A small sound classifier, trained from scratch: 4500 steps, trained on read English sentences (LibriTTS-R).
Rows from block 5 of a small sound classifier, named by matrix and row number. Rows with one number belong to one channel. Each number is 500 + 40 x the weight over its row's rms, rounded and kept within 0 to 999. All counts start at 0. Numbers have three digits each. After the name is the row's rms in percent of the matrix's.
After each channel's rows are labels from the 100 clips, of 14848, where the channel reaches its highest value: "loudest" is the band of the loudest frequency at the time of the peak. Only what is clearly more common there than usual is listed. The data: read English sentences (LibriTTS-R). In brackets: how many of the 100.
# convs1: first pointwise conv (model.blocks.5.convs.1.weight, 192x192x1), inputs 128-191
# convs3: second pointwise conv (model.blocks.5.convs.3.weight, 192x192x1, transposed), outputs 128-191

convs1.41 073:450558510484489465519524483446555490506526500497467481470476482478521596478564394516455503500404524554558545470493528511465461543527444496511460461564486493443496498515477476521517495500443523
convs3.41 078:438501504504475499562502432477544472525558469484494437515493474455437548525540492499523516470463479516474531491451562540491493522551545588497498561544495500466536533450514534477523503511461506
loudest: 4000 to 8000 Hz (63)

convs1.157 107:468535508522484490476468535529426540495518493521541444501477561464532525545512488509401515518524491373557515574429531454528492507453465414535530521508541493452533488473591502454462478536449472
convs3.157 103:584436567510504491443494498551512544484517508472474496522481535501486548387530506452461469432468545494556483512533539505462463447426513522484520472479555575622501486504501520518467497487548489
loudest: 500 to 1000 Hz (26)

convs1.69 090:483487532523425595551565549449531576468471432472540472483494490524496516464450570473451512469522532549439543505508544503502473431545553484503544517510475568535550535561516533474545476445505466
convs3.69 090:492514483511517476443523512520459464458506430533501543501447490506502536502510540440541517498479490530480462532498542465564504443447476539532479492491489471446505501451513446485458464470527497
loudest: 250 to 500 Hz (32)

convs1.166 109:448473514510567510423557490570520524445519494466502495482498462471498566491421444548481532485507528447482560518533505525505532507538466513486475519552575508560556390501495491523532474470515489
convs3.166 109:549563486495508417604555531485539476482573456466521474441519451448581503489504443562444470540531508511477534478510553535547469540524517492519521534541414460492382486452492477539456484421476439
loudest: 4000 to 8000 Hz (50)

convs1.171 120:539518390475479501431454513498492515515489455430459480451545475500651544441450508465388484481490482484484538495464510486493522549516547484554454511523527498489482533442503460494483419501489463
convs3.171 133:480456461451460489559485525544472527500530496537478570551469399556475514526497520478514580435470465453486500479487467466505514516566503555430494552497479491436509505552558580472524550505491510
loudest: 4000 to 8000 Hz (28)

convs1.191 086:527494491486478497465524452488480523462565519470443460435468522562542537508491522449463465484441473467490555517450565498475493499478480491513403513513504498540519456459470458515512496497544579
convs3.191 076:444457490472458494482388503564585549503478510513529542500474502530536488595495508509444484568486523529537510432511457477444469477495526421469489532525512479557494509509442532503561508555480486
loudest: 4000 to 8000 Hz (28)

convs1.174 107:438444473566525453477439481572517460485546461478466506560521471509507510499472571549498493492531462539525501519556570470498506493504457539517518554483501471560483477486507513521533494457524470
convs3.174 098:456468504514520515594530536501600524562558552443514435517527559457504525416441497444522477526521495416514529477448514499473561511553501503538532510511482533559509453470481459508494525472516450
loudest: 4000 to 8000 Hz (38)

convs1.156 086:540449515524498535491504485570512529515492519429514572560516544442523491454505524519431458472508643455450523475503518473536456495479525436558478508491527481477506529524555485461514489496546507
convs3.156 082:492544512512477486524452432479452492528439527516470446522497508479572477527486530551437429540498505486509526440516487485435452530465475495501488502496458482451479514479499518491529521516472479
loudest: 4000 to 8000 Hz (45)

convs1.62 079:462559503436517485466456458488516441543527523501523601477582446466445473437544469497512428528436519480449519476458401441532461557478509496478484494481487541531489538517540462463454481497426447
convs3.62 071:528460439474540463468495485544506512522531463511544529517514452518464463611521523556498457458488488491424529484484494480521512489517485485534529560517501494544484504454523526458513486529464451
loudest: 250 to 500 Hz (41)

convs1.126 096:427555470431471500487404516482508449480495518461495512541518502483528498486453456543500436534533578475571471470456502489528553494503456547540543533514493542477436455551536481469512470566467474
convs3.126 082:533481477488520487501491471501456531427538487472514500527497483456474499472535538493532481428476548483474581499503491494511453478541504506559518478496515537586546535545552469517468534489494510
loudest: 4000 to 8000 Hz (28)

convs1.43 099:515463403528508483499564533514455445509412497410478455503483406511522502521468573482486471411492506506488450520500499521474492529558580446472557494510474504503488519442503473512532444465512462
convs3.43 088:507633435456543512484527437443538417481509490439497487455497514529525472581541453526423524488477479509517495544443482542491516516526512464512505533483436442425441515500519464506436448463558423
loudest: 500 to 1000 Hz (32)

convs1.78 082:391520407557533438491506458491537499554549496471538411453461540496475609528539452495505482525424499464491562507478533552465491519484544502515404502491483501465506434488530510400511515513522505
convs3.78 069:523503563461489490482539533505591431508572510519460465471511436455495490470518447511459458565505477431479541539522565496455531461501488481478499506497455477492519543474506558521527514455482591
loudest: 4000 to 8000 Hz (72)

convs1.122 106:504523460453580496423558463530504537452488598448519505491468452416496484474450476514476496430458507544573559528552467576421487500522482477434481436553545504510493527475542473544494540496487505
convs3.122 115:488478467499522511425494569539542586480447550528465536481460547521499523434523525473510428465530509555516535497529514490500474495458497567520480443534548538516521553539502460583501507520493599
loudest: 4000 to 8000 Hz (25)

convs1.35 083:515620521552522533502560492507479540499492489496460548498493436405544546587511495494508576491528436505496393547455425527496496538567475452496521453579527502502519525511377554526486466520533476
convs3.35 086:516539462495496480477565482500513516492470480460503488531491461516483460478523430431511548504488506516496421513490474514541502493531540574486483481512505379403491492549484526503465512460545550
loudest: 4000 to 8000 Hz (30)

convs1.116 097:488469572470564537575508492537484493458499494540545565507517529504520509494510536487446563468508489473480444530464436489578408515525440462486506444458536453414542426489463497472466441490486500
convs3.116 090:485473428522513511489515506428569525498505459402506438524525389464441472463504566479446533499535498570473567507472509532519530491488550427552478496523508569497553485442479470485503571458494534
loudest: 500 to 1000 Hz (25)

convs1.93 110:513517518417598551514504506450472489477542537499525457505469475415428563519492462554554517478487490473570457517488458455544480508509459428511507486525514526424451536481473471528448550427507435
convs3.93 115:519462472499548523542507488447560528523530491452487513420495565422482563435493500492491505454499498464513515528547532547477509497504497522582516480551555504482496453501530482534513403497542541
loudest: 4000 to 8000 Hz (38)

convs1.70 110:516506484542524513475620497487526442508558560495518577496452438540402509528497457492521435470478524494516556513487459473490524552513486439461550521502464438466508527495476423495442497498493491
convs3.70 123:454557587560564515503492500547464447524522466597496466495507513560457504458484533456474475578481497505473472539469492466490489499471597515553477452518474481518517484482451474539557501489474473
loudest: 250 to 500 Hz (37)

convs1.103 099:552522482536455499407547500468525449520515542509506486499522485505527548515572528490572569465499498574543510522492491500511515513501397519526544500519408413427490512480489500509483530542417532
convs3.103 098:454474502531565550538536563461515436506549519491512471428524528461462520429522512456464476513486474491528531629511490503503508513474530499497517487524560474548540429519481416553519446463539411
loudest: 250 to 500 Hz (43)

convs1.40 101:449497460397417523555477482457469530465512439488482555429508528556533558508449595513414544455520494479477439492512475473497547536535465545533502478502473400397489435547504502485557531494493496
convs3.40 107:573410510531466482515503443485551508498490521533530558471527560469526474593482481511484514500466518444487487482492474507528506488514536477478487474514501448578439520494490537501514534546459520
loudest: 250 to 500 Hz (34)

convs1.95 103:496406455474506542487495523480498546471502472526509518459420429493576531467501516458483501448562449484447519513513518551487506432444540564478521503491535436418546499544551479522518530477535540
convs3.95 104:472398551510484526535465405470550535525512570513493502504489521522495491462498520537509489467528544493527489440511507499482510533496513562511476502553545573570565503495466514528525544531511534
loudest: 250 to 500 Hz (35)

convs1.77 110:520568462479530454407523496469467585568461468480448559511543494387531612525589524506456566504467442454496483486435527503476496552523503492403471447498531483442484482440428574568456469472540535
convs3.77 116:492512550564485466534508447463450439528529476503508450467492506465532537586529436508490426512528473506534458541514534505498464426478450472540537438528496491531441507402502504498509487489500426
loudest: 4000 to 8000 Hz (61)

convs1.175 119:392518485599499539558422489476490466508487539524474479462471526482545480493500512501483544536498475490458510534506544425483548471489465577468548480460547497462496524508475483563497481429440488
convs3.175 123:520398476524485478519531512455501461515456595448499443451508540526574486466494466520510482490520485466548452477536515494470513535503526550503507484502453467526447473561515498519516409519531431
loudest: 250 to 500 Hz (33)