A small sound classifier, trained from scratch: 147.5 epochs.
Rows from block 8 of a small sound classifier, named by matrix and row number. Rows with one number belong to one channel. Each number is 500 + 25 x the weight over its row's rms, rounded and kept within 0 to 999. All counts start at 0. Numbers have three digits each.
After each channel's rows are labels from the 100 clips, of 14848, where the channel reaches its highest value: "strongest on" is what is common among them. Only what is clearly more common there than usual is listed. The data: read English sentences (LibriTTS-R). In brackets: how many of the 100, against the usual share in percent.
# convs1: first pointwise conv (model.blocks.8.convs.1.weight, 192x192x1), inputs 0-191
# convs3: second pointwise conv (model.blocks.8.convs.3.weight, 192x192x1, transposed), outputs 0-191

convs1.60:495510486465510502500465499487485516530517488445492512460503494478511499476483492569522489499459508534487495481503489450495508532480489463512531495491507552559494524497493499448476490521466441516519496523544448477490496527477511501531459515464503526545468510495526509489520489493492526481531487521498502512460520520464521520494485541506518504487534508459499496509476446461553465480506537450468511525505483478498550529459446540510478505540443531490506483502505459526502519502543472478508484498529493537524513497512496487521498506466503528515535512512487506474477496497493489506
convs3.60:510486475464504506530505482533559470510494535497514466479512499521478477495517495531523474526464464490512512530524487515484498477522516501553473496474527549511578541531454457495504550486508506493489524510492493492490542531515514489551457521500515524497494432496480489480526465477451504496503476493508505534465499481535496496459511487483503521488490485483493452490496471455493512513481503525511479473501510581500486548498514506485501497508502505474477518522522490504535513522519512529500519468503504535512498521523462508509528511442509546480474509538489538486474529463498485456
strongest on: voice: male (79 vs 47.6)

convs1.29:521533519491527523495477527493507527522508513516480526479502502526522475457551493504461469494521499500490496516517482482531532512496526481482502518524499457503474504471494538508515528534519479495503473525489487461512569478515559489434483503506498489535576503443536526545509484485519512447526476548480481509480519473520464472508484471517475486523475497487506526515508490489500476464455506489481512499525516558484515469524468469463494520531491536484500511486480482475495457503489519491453488496504491553483498474535541477532508479514502475554488509492507486461461482517505490483
convs3.29:507523477507510485490509524483539479507531467501526529497470490414491495503489452494483524486477484509506474481501500480517497464489519514488524503509552434496451489515501553507467490505515475529446457504509476485453426496502496482521511504470555546509488493506466498492482534488538524527508547509522535542509472533487504490493521511466467486512508503503518487511485498488495481480522469506477466514511505462507515516492548495475518513529522485529546480470505519502517474492500574495512462467506490477476477483509514485466518491546498520516514487462489500451465528529521502510
strongest on: voice: male (99 vs 47.6)

convs1.70:458527504481547513513507481509502512518517491487502504519452546484496482533482496480530493508504464513491502507504520485467505487533464518469497521525513529508487521493544471498505487503479520470463527487495497517510524499499506468447501500472520490485568504462447505507507492463453504524516520484487540478495510493535441471520506493487492512499511537532519542548521488517508507521476523463476478511580484481482491516506494449477568460488537492518496475513496527458482522506535506487499467505507495519490516454526506511475519506511520526602492510462515484495510481510529484518
convs3.70:475427472515459484536524459514500498484528532493497482522525479514480470474498497511477465532474505511486466497486499492518431485547503510493491495491533540492499529486492492512465554472483505514509536478487540512516524524516515506472503501481476513543509452500484509490534498513521518529499493476515493450513473430507488455477495490441522507527519514457493486511486487509482516501482519522509533516482490500487496512515538495506529516516483510485448503503526518474551520482503537569511458485484521492485518529527487511549528513482499518508494517515495519587519548469497490495
strongest on: voice: female (98 vs 52.4)

convs1.169:493525543452535491507533457482499494501551519448502508512450495499494471509540531543500493480501514491510531480517521509488444527492513484538502531519501437538450503504532487487515485492511519467463488532473478507511447520491521536484479504513516510538485514481453534483509487494525506494489503529498480474482503511471495540480479490494503505468493506500438489487488516546537476504487473557453479478506520513476497488463501478532479513507466492449521500578520521490510466519520524497499522523481489497478524466505489518476492502471495469536495490461526476519537523487495527551
convs3.169:483518494481475484503499504515542506519508487493507490496457512500487504503492497546563476478474514491526512471515485530506517525489476498521489481494496483514512557496511511476469548533511529484492505472477541530555500481508484528509491507458521454488476531559515452471524500536519516411515496529501518477498507509539492514492505514523558509509536503507476529508452503517486524488479480504503537486553496492492524458478528496500497520500508532522520486458484471555462498499524455478503525493561477509476478517539505520512477481560508462505530469499505511522475544517488481489
strongest on: voice: male (97 vs 47.6)

convs1.8:449492511494569495531479531499514539488466483534519507529488507502464493512491536522491513516517469484471488526491500514521458523448456454501474485519528495467496465510577504514459486518470479499470486513510496508465496505450527503504488523488512508517433518505485494557472496520517527522535492533455521516499452529499432495509469487480519471509511531522559535479507546468497488498508491474480432481501484515501481466492520508519518500475526498469505478511495508496512539486494522496512464532514512473488466534509485512498517503521499481491549505515488494509504467519531466501
convs3.8:485495535510502473535488490535543506530450516497519494518492506541475493506477520488557501487468493525521496529509487497516529517502495493539485476512461465484530472501480461542500558509503511504522518518491468509572458471482505507517462492517460492455509503476536544517528484509485509504483463521515502523528514491539539497481519505461555529524502502453441476500493497508521539514489557494501461497499483541518516468494517522481445467502509516470535512491487432477515499520519479495487501507458522515497504558493472510475493486522520505475504455498478528530492487481492473491
strongest on: voice: male (95 vs 47.6)

convs1.46:486483517487490477491495568522553503502481481583512486459522500489520497475468510470485500488505507485490472533499519544530553483493524465472499504515451516466518523482479510504478499510513500490474425454461509555482521481528538512485531499526513485529474506464503507507480497535500509523548483491437495490471486491494512504492460497460492488499479510459498550514493550476476487510444503455551518486522505516514504515462510528485508516473471510493519542513486469511474503469473494510497524512512458527506496485494527506504497510483481543470520534487503519485485479510539463510
convs3.46:471522458495507512520499506473497507486465483496508517486470513458499469473497482526491455479507478470503495517512524504474470461506505476504504501519578570497483508479507486501541468515461509470501527498527514541521598507544510501491492483474466479543481485497512487497469483492473481509537540544486512522491512513505470452522504493499481492472485473479457497507467507515469504498502518471477511507498465541457448572493496489474513482485510491522498529494508496464488479522487518506497552535489526511508499468486494491559516521516485440529491500518525521479503524529517518529
strongest on: voice: male (99 vs 47.6)

convs1.62:509520485493530506447455491473503553488479486446485500480502500479470477534484505507508472558499490516493475506549544506504522487483548517520512501496535474480483510491534495490492494515496513472513473522474500503509494496512519483499516547453517508491484488511492467494493477507547481501492498520504508500469503524493511477498492512460470504521519460489471477530531507517553489505508499409513466519544491487521478483496502478477518494542498560493498531487523498543485518534504491513495486491535517520506489444509506515538500483548483503442588521507461476485465460486505450489
convs3.62:504475493552489502472502517522474506516493491486496451517524516495502537465502523499529547512584558461497542493527513499506493504488518527488530469499490469492485513494519518503489495468503506474520476483519527471539529469520517505459533510449509518537488535507517495468503508494523524451469509496489508532495507437503483467485509497529500481513536469457482560513463535473487504481484489544489479511510484422505468505502498496530507499527479476474481489470502500506440493499490479495502453516533540463504508501528556492478540503489508491490489475509489457517506516449520513516
strongest on: voice: male (76 vs 47.6)

convs1.139:480554495473477534527493506533493533487545501453510501515503540492511526534510502499466513464465491529498512491520498528493495509495451478507541483477482521516519517524482485485461508499486472459496527531521503507551528498501481543482504523494511527483467510510467479494474505479465518520480495531485509461508533557508497526467505498485521553511508512491471446450484462467477495502473496523529495485442510497497529562489554497515525493435480494500517490530518523512463530511488499494497560542446488501491533492477514490511496486485533494475542451489524494525511500465484525508
convs3.139:532531506497514443494513480555539503508506551478501489523518502509436519482519542490496445492480484542472527473537493517506489454523518504512476495491548508498514556545484453517478483514509513545511539415500502495510500512543492519483518514481486529545529462447521531496503473477526541460477463493525505533490513528524454509468495480483481529525464524490494539490486493473490516522500535489528506498498516562478491517507483496503472500488491474492512487500516485512536487500521523475503476464493528511504498511530511497461510497491490569486481475491509478474484510482507495492
strongest on: voice: female (90 vs 52.4)

convs1.96:504530495492470527471461515521475497499480519491518507486442476541506551505543518486491508537485507472501488506499499498527459514512537460524444509504479425493488490492483541508495553492524475520534487525500510491504570453470535464518495520503499501463501517523507501499508533499494512437502490473477498548484493506536540496460492504570530478495497477468501484449477510513519511497511480521516569471477497489510521473540480506540502543530472493485529502510493500467508484500498513516500510478459498501481494517536497525532478472475513462527530501498466491514505495494458506462
convs3.96:505465490507488519474521490498491492507489492494520467517514524461498486453480515481514516486522514530514531533537504505492504491470493504525510542489533513487462553516504498503557476525500531460467474536509513490448479513528495473548488493456492540528474511513459500461486518487502513514477490500509498506490490506512470466471515512544501518553501512511532537498489519511502460491470516505496467505476463440481456550523534519484462496524474511500472539443502474447422512527504500481514491506496556487488494459541489506532541488474513549491492510476504450509516508490492506517
strongest on: voice: male (92 vs 47.6)

convs1.67:496525528477486483522496503508482478507469483524459510537580511529474545457471455498491481513533495495508525503494465512482489500558490544494494481492507492557500506521458504502460528519509503494469473466520514507484511506520472498512519489513513511514549509534508483487500528476476535528527519491503478453519470482486417495487482514537526468511520507543491518516500482485486518524475465500473495513527486500487476491514541512494494528540512541567514472501518521480542529515477487479534512482510504512510513547549518499540510450555467488478519506483512500487458493470535492494
convs3.67:487523544506521476488488527510572475492564525527515522498488529529523537540520463519504528509487492540566482507518536504496538524472485499534488491504478461469515476529478504493414522493508513539504482463518499473487476504483491493527492494500521559487507522454491528495503499494489523488527515515514503503514494480518524555462498496432506536468488508509524481503480507508512507501493473481523451485513543516503510485497498505508523494494510510501514455508526522489545492488549485506466469466490513508496487460455545480482496512427498535489514514504501492503485482507523504445
strongest on: voice: female (90 vs 52.4)

convs1.75:442453502480501471480541549497500472465506489524523524492486491497507553507473510485446500474471485541515505507504474530474519471495460484501553496526474507465517515465493550501453489503499494464463517506466483538535457493496472524520502493508493511541519469511506490504493535534522524520481506490486530460523507526502522537495501477430512516515547512537463503487529464484468495478463498477519484471509494500473517515514505500502523481499519518506524544506556516486483498495499484497499457463482490524507497486554540536483478501480510466450518531479572505503503486484520479492
convs3.75:415495503520491497469492480493472485460438453507480536482500510527481513525502483488487530501479489475514454482520470493506504483510483491472510468500535459512515486507506495481551502520517519512509495441480526532557510494545487546555507519476518476512504496485495465500515483515506526542545511527492480518496491517479470473508495496448508495512483467471481490493457519518469529492510500514511522520469522505526533460501500521493499521451514574479514470457492521468529513501464484517487462512487473491488523487515465525463453523540482469525498478522495495483489520554490520504
strongest on: voice: male (80 vs 47.6)

convs1.116:556533522548506423482498534509536498512475503559508474487522478497514513472516470511464512516527475546513512549505472498500527507487532524489515498509503511492513493513495510471500536520524487516505487458481508538497478467513494418525519466509508497508510467485485538478435560533491520476463480529501479453499528477515479496512475475519500476474533506505519467486497523481449508496524524494479501483487497500503450484497483463508502533490475521508520523520504549513488485485478499573498516485518483514501506541528469506500510468494496476524468488469525492494504543452515534483
convs3.116:464487528501475507485501508470505500469466466490487532492499493478505495486497518482487526486509526493519502486477478475509507501479481493467501496501491481519506455467506485488498491544475494485478481491511499495473496476456510504468500475534516412466508501490509458543473520532463463447520518490466513447528527550478526521534503516518495488502483492535519547515548490487496480505506498468480530507503520490488535484479482501520505480525521490533530513520441499505451476509469500476500503579462499477469506494490497509472443503585512452544519454492515492486476475523493506513
strongest on: voice: male (81 vs 47.6)

convs1.188:445504532432510456504472498518510553477543507539502473516523516484507509508503487502466487503527472477548496465518491532522456488479539513491527522509533498522523447474525500472488510522490500461511482512526504473545517505514513500530486529472501483539506470520497543490463511496492492466511522481485502460532503529513523494501468472521494456506520498542492516466516451469518469506491483493489498495526470459533494462500526482520478521478514495542500476530513514498486509515493469447511462462524488532483482552496489490509491526514521496563507520529518516464457439514530481496
convs3.188:467494481540570463507531500504488480484453491502484500501484517514531483469488501424506478482495525497468538492514489506495462486497487495523526481478490481488448528479498544476476517494497499491514492465492510521552493477508490543523508503505431495485522528476502511486500491525477514542478485492496496508503521521492492446521499492519473499455474496454433526506483462516505517502493559513527510517543516519506478473500461471508443507489484468490530534556467460475550501510497531506509518489465488525526483508496485506496503510520515493497513415480480509538516480506498498531
strongest on: voice: male (74 vs 47.6)

convs1.102:502470485508514472488510492504472508503531474535565471508500455516503473517540492491516526490504503507477488540525514541467566542438480472521499469516474510454522521428488485475511494512510518487507505457508475513535499500498515503482503478514446518525537537461475506519500485534488452504412498498495502516463539503476471501500524493462476480496506503505511510482490491534502518479505494505495481494485533518485514521479486486499504470488466496489469453505528510445498493448531504484535496519492469502476496548554502475495480448512532494501514525524482504494523540492519543506
convs3.102:497472462490539484519502510520489505493543480492503490492515513477477509562526484536514495515564501501470496456511538475490474543464497503529503442508501503495504498485492508528489532423499490476481506531498526529495460523507487501513534502441530527469486510511491507486467469478557516486494519497497523550526491475528493420516514499518520480507500529444506481511480497530489519479512463492506519492519484506512495460504486487487557498468493504475482489541495501497502498492520434505516494477564503522493493476517543518508533507468493496497492513474520420479518512470489481497
strongest on: voice: male (83 vs 47.6)

convs1.152:479449453475520507489475508472511528524462496451524503462468501523459502569492509488536480519504496473442537506513523526492483454497477484490473514522513447532516529505503491502550492482505493506517535503492517527499522475519510493478513527460519532479444510467500491515465503501494514497508473482487536538496493511530567514509523500496549521549526464474482482510504537488487499470517510454511481519446489479524491486479487496496512473476515517509491518515492490468525512520502483549514545474476543552493488542495501472505491480489484537520484478551513525532490482479500475538
convs3.152:525493529517553489506497523520485483484520522486507503512554525455479492486490493487507459502448521508506468482502500502495444464490481540478506520521539525518538523474494497512528482541514493514520510538526531496483531517470504474487482511462513462468492458470511479523458465493498493551528532487482500477509483531477516471508487499513490504523528472505491487498474478442502478524511469527519561504447490544498470512495512524487509525527534458513548479509480497504495500526486491485498464497474470476505507483527517498442540525513493537498499399494489479456509510505532508489
strongest on: voice: female (93 vs 52.4)

convs1.56:566520524530498485468505503492525477514469492517469497490485463517467486515496454525489502525490503509459493516490484482498565473506502510515540502493510552528508525531497489481520567527461503491506468416511517534460485483486493453532560526540504538487526509524473499481520522543499489510506520509504532484493530529464495484506498459488491501514547509508497481505490528476451512490521496489490513497490508492518479511497501525489509524515519531508516491487537498520520489489486474533509518455469488500538473504563472491490511491547490445487481511531521504457443491469521493456
convs3.56:489476524521503505498473514451436501504542500499485522500513464493484510496486477467476494513495514529509480460456500496505508510503502501420524506518495488482480457453551499531541463513506492525494518544503459534476468475437486478483503486548514442451480475488502522518498505503522476510548508454512525474514508520452507497517483493524491443504510480506499540538521505518493489498509493458519581495495522452497525471475485501497516494498495491513525520474496516491513507482464459516508542519488461459527504523491475509511487525522486508511510484476500483460515504540497516543
strongest on: voice: male (99 vs 47.6)

convs1.49:442546480498511471540466498513539546459472516517505494508483495514517480510508514505443495518511504514484448568513481527473478508521482483465542479511518455473486517490524524488467496538500524489482473476489479509508484521496513471501474509492543482485499444491478552534475489454515507519449486507500504515515467504537532450489514468507489487437535501508488496477524489475520485492530502502502489521518482469491490518460547468504522549422506484491528502491500467485499519531478498490484488534495467493482501502531499483554471520489500503508551552498487478500495509485477517503
convs3.49:472495492495463549491485531477527490502556493516489466513479502452583496533500523453501519507551502483516500458495496515483520496470511524522495450515480526482464486496514501508479471523512486465486490520485489473450558448504525517497506514542479468515508535537508485492432510497450491491506506516489497495490491476503507497509502527499500515465500509509499500504508483526475479466498556503495505518449497440527505478509500528527483512498498471500446520502516521492476493460466486487502570479501510519510481478458533506542500518505479453487504526542494492522509438487506511531
strongest on: voice: female (90 vs 52.4)

convs1.154:487481516471486455502494575525525507505479477578506536495496520490495464498455539481506499496498490488478497570482488468508475465499507454483476494492514511456529486511517461524528488529491538500503401511486531513470501462535534500503492505505496507504479505467500514530489514534508517512499511482413522511507468497454537485525444503483479489484496508523477503504503507520518484498490519470492494507512479551506501531455512488505449504492502487502523474514463495470503513484502493499502494509528468491511490473503489505476499508482512503540532559507528505516489501513565463505
convs3.154:522553459519497505505506497461483499479489507494509472502492474503511505505483488504471504488474453490506440495476504486504466464536514492472499488477525562520509491485509470487527488498495500474471488482495485532525593518509509496482503518521516517504484431499485472516487498511472484555512503516500535489497503518476500423503492520495450496469475487528504508536493495506484512508474490493475521502469508496493462570498525485471565508497493480533443515562509512525532497502494568523506517482503502484498489476435496497485475531480494488491489529506500523441482500540483493527
strongest on: voice: male (95 vs 47.6)

convs1.82:481515466479532487518502496474507529520469471470497509470452525469465487508494498522507454510527504533515478521486512493472526524527506522507480461527475527467503515545532531501478510484471484485509512521483480487482498510541497478466510505481488512485533520489446501514522491488522492530437491522492526500502471503546540526483505532435503497480507497475452472482458499510498478519461551462537480538456485468528493553478541535471552546483511506476476496490533484515496525520518477502506496490515500475515506558465489529518471485499513497467516513507481477500490494475545443528
convs3.82:521526461521482554495473509475444531489505489504492508486501505558534563490476505497491514518576513508498486527524516539504534485543514495524512517482462488506480494503508559486465494471521507500521467469522527525524481518509525486471520492457446541531497516498508509478529525515461487503547498529503520550524497463498506465505502508542493478535465473471455544510475506501533551491478493509522511505504491492479484516503516511493486520466514499502436513470515503503457517502474488549492566505517516459502472517507524478494518497495491501498488540483511469545524484504525495526
strongest on: voice: female (94 vs 52.4)

convs1.99:560529469493502481501506521472526481479458503560464519471514479526477483499495478491492526467501484534484484489527468487509526515484516488493529484493506545537499491506488526472483501518476465495461439448498478491505477521458479485529514500543491505512509493512500470495541522515510491568536511492493519488473498509486473508513482470517509468536568546477481524530488474443493533511480479515533515469500451516518492499510521527476525477530502525521518472488541461506517518502481474537522482465481458533513531506531493513490524494494506443463472523497550507494452503505528497488
convs3.99:473506491514494550491464488491468496524509451465501469522501497528559526463485517491509544517590513478509532502491509507494500482494497501486513537490493476526482499480525514487490487478508478477498442582515488462509501499503495476444481508504511479472505534560500475481506510494494490484468488490477492506466502481481518525536488502518478462489523514465487519491509523518516487472511468541482482497482464420516535491512489496523503504519509490482440517465487511497456502494435484466521481521499496472533490525510496491499524484497490465489497557504496516476537480483502531561
strongest on: voice: male (87 vs 47.6)

convs1.172:511549492511497548536505497504566488485493515533476502466447527499487489512472516467507521490487524522504488494489459528540446514496497461479462508446470461499505492514510471443531498482531506499494478467506479494492465553436510494512455451516522521544533501524520531481497479503529508524494489555496522524489503502527544510496498470540469470499518483466477493500494485500483519490479543466539533489505475507467526480537507511502487457521469517508516506512500497520493508463436497470520529517527467524497511477506495519537492512468510523522505520490508524510456533527478526491
convs3.172:542543517499487465475507528493530497483503511502494535506495484471481494508489491532525466469432506483487485485500464473508476509496508460495501506510463498484509470491508446523499518577519505499525578516496466538468500477462485518524481476561511475496497484478497491522489472494528470510529500504522495463499486558484487526510495515523493506496517505508491449513530486519500491507506538475538548499458523560477521506472528509502501495465483510526549518540504529503534478486526482509488510497428492507495493501470466496489464506541494453513497522515520508456471492545487462492
strongest on: voice: male (98 vs 47.6)

convs1.129:513519500502487527511450493543478493514567514469469523511521489504467489494468520549514519431486451491493466497473525499495548433522500510525522497498516513488519516535549454482483486488490501505480496481495507482526522509487509541494529522498507508516483494499511512563510508489500547476502489507516516529485490526511469515508514468453489504506530513502529494452505492489507501484524497462549531506482484486542503509485511433478520431546519543473487518483508548490476495526541499519491516534446505511518494505542514491489496492458498511465493461534482529504508520466488521529
convs3.129:488515532477537485538499497531540494509554516515504530476491520500495477493503491497531518505483482470481466502548508558481526475517520500540498524485484489494517560520494483484449511505510512483543474471504521482559455492528518502562503516502490538541494489483474479492530510498495496510506479498539491547497499551532476450475502488492517525490485470472487479509483504499478527509493481502518485495538519571511487502477496510500464507510479508505524497473509441496555489523539447490494569485483539548509477485522520510483492489498523488525507500492489526560502532513484465462
strongest on: voice: male (75 vs 47.6)

convs1.23:480502497473499503507477512485553485513515517506517478499533476467471509516523515572509486517506485481509523494489517491510435511519517472493497499491531499569495465465499458475491531485537487485497455540528511484543489501491501476503484515479503506535548522469543488475473512530483528524555488469521491479470497510489463483507467476554504526515468532477500526521462499486484486523488425485450501494520499518477485472507498502534459556538457528495497481494489500495540507485507508454458490483501472512512468545540485523499506528526535487499515531543516487509472493501519476500
convs3.23:532526541532481506518456494486502504538473519512510449494469488567516494458462502471512501489524474487518542509516486474509487510511505517484495470506491495479454521503534502485479494521515467512516486525507460509504504500462510474522499509576477478496515523502532496508526510488463489495469444476517504477471500498474503464517500481558453484498500497521446492488529486511519508485509561514496450490483496497514509468496483462523499516508469486508446531502517431507504519508523565523512543473489489489526520534490501481466498481496516493505484535529489529589503488487509491523
strongest on: voice: male (98 vs 47.6)

convs1.130:511513484524518496528490461504467464482497475508528503479521517488484522515486515488468528508530514515525522517475464532491544489461477490509542468476509542481542542514491447515463512508505504502511494500503480542547492484562466530477497461509472495446515529473491460532500494495473483555461513495496479458505476508487532506487439537469521486478478474501506485499504504473476512530528504456501500523526496492484514508487505503444435572476522504505494485497502514498472511522499510519487482522518535506477514499494498505470528500491535516506580498495542532476541471518510520525
convs3.130:525497509479515467521513488514514485520409515514489498501494516485459508494505497501539456464526501534456506528537495474492504512496524472500507482511473487485484489544466477460482544543504501530456507521513517478476469557499509486500506483519482560470504536465537560534538520488485508559464518504534454541482513506502483536458503499564522512478489482545502482487472490498486468520487540495528487505503484528475483519527496497500475482500480478497464493516537468501550505512524463506495524482520525514523503482501518489497448485465513530502497455502524517525500514480506514478
strongest on: voice: male (83 vs 47.6)

convs1.9:488543490440505514482510515500507513489553479494488464505536472520546473488491553480534482519489472494492512537494521466506490515481546519509466520508480517473520463496522414479495495513503519529497510504474541438498529445506509496511511488490548505481506482481473515530477533525449475484488490508478460503507499489447492494492507490514506514527502470509519523489505478519471488470474545498476499498543486518542521478486490514481478522513505480490472490514452483470487479491536491507448519522475522532518480485463518544442494509510471529524512500497568487531475485475513527521
convs3.9:543510519500544499493484515470465499505486497500506530492459465471523493505500507489482462480485494514468480530486483449520521514465530499466483501492440527483478516500499531476525493548482488507492502484515458457499503499475499501534482514510517553542481448468479565531538515460487515524488498470533491434487505507461531523498491489530498491528545512497530465505523489504523468502484570499537495507518489464504521570505544503502507496573507497485505518487523487478514494532496501529508503476482500468513478504548495494502497470498497519463479474469539508492545522503525497522
strongest on: voice: male (74 vs 47.6)

convs1.167:490485497482506485504444525496520476494478484506503557526524498511511454485520532479492477492482474507497515566483497448523489501502485502434509519519482492523486482467520456471512507487488518522525426506474504516492536468509499508516503497479536531570491454536471498529495523495518507492533522488453492513517521524492481477518483497525502482486499502550485464462513473509464504518490505529417495492500512540509535493512499535506471509488496520511521465476501495460478543514449514518471525485512499493497462511526516489517490523529462508536443533468518474512471502496550499492
convs3.167:508525441509509466510479505513491511487518484505499471514474496454476518544495501514510506522447461541489480503468509416483478470494513514478521499504469538496515534491517443509502526557495472480532507524489432500508543512438483500503475498548479479516473478523501502531518483497497506476491533471513508421521508486463504486508520516455511498521513501488530512516520475542484460511483510516504510502436508504499528521509512509490533500491487490513457499504511541451509504502490424506501517491464492487491506487475455525518482510493490487498476558496503533494473484512471497500
strongest on: voice: male (73 vs 47.6)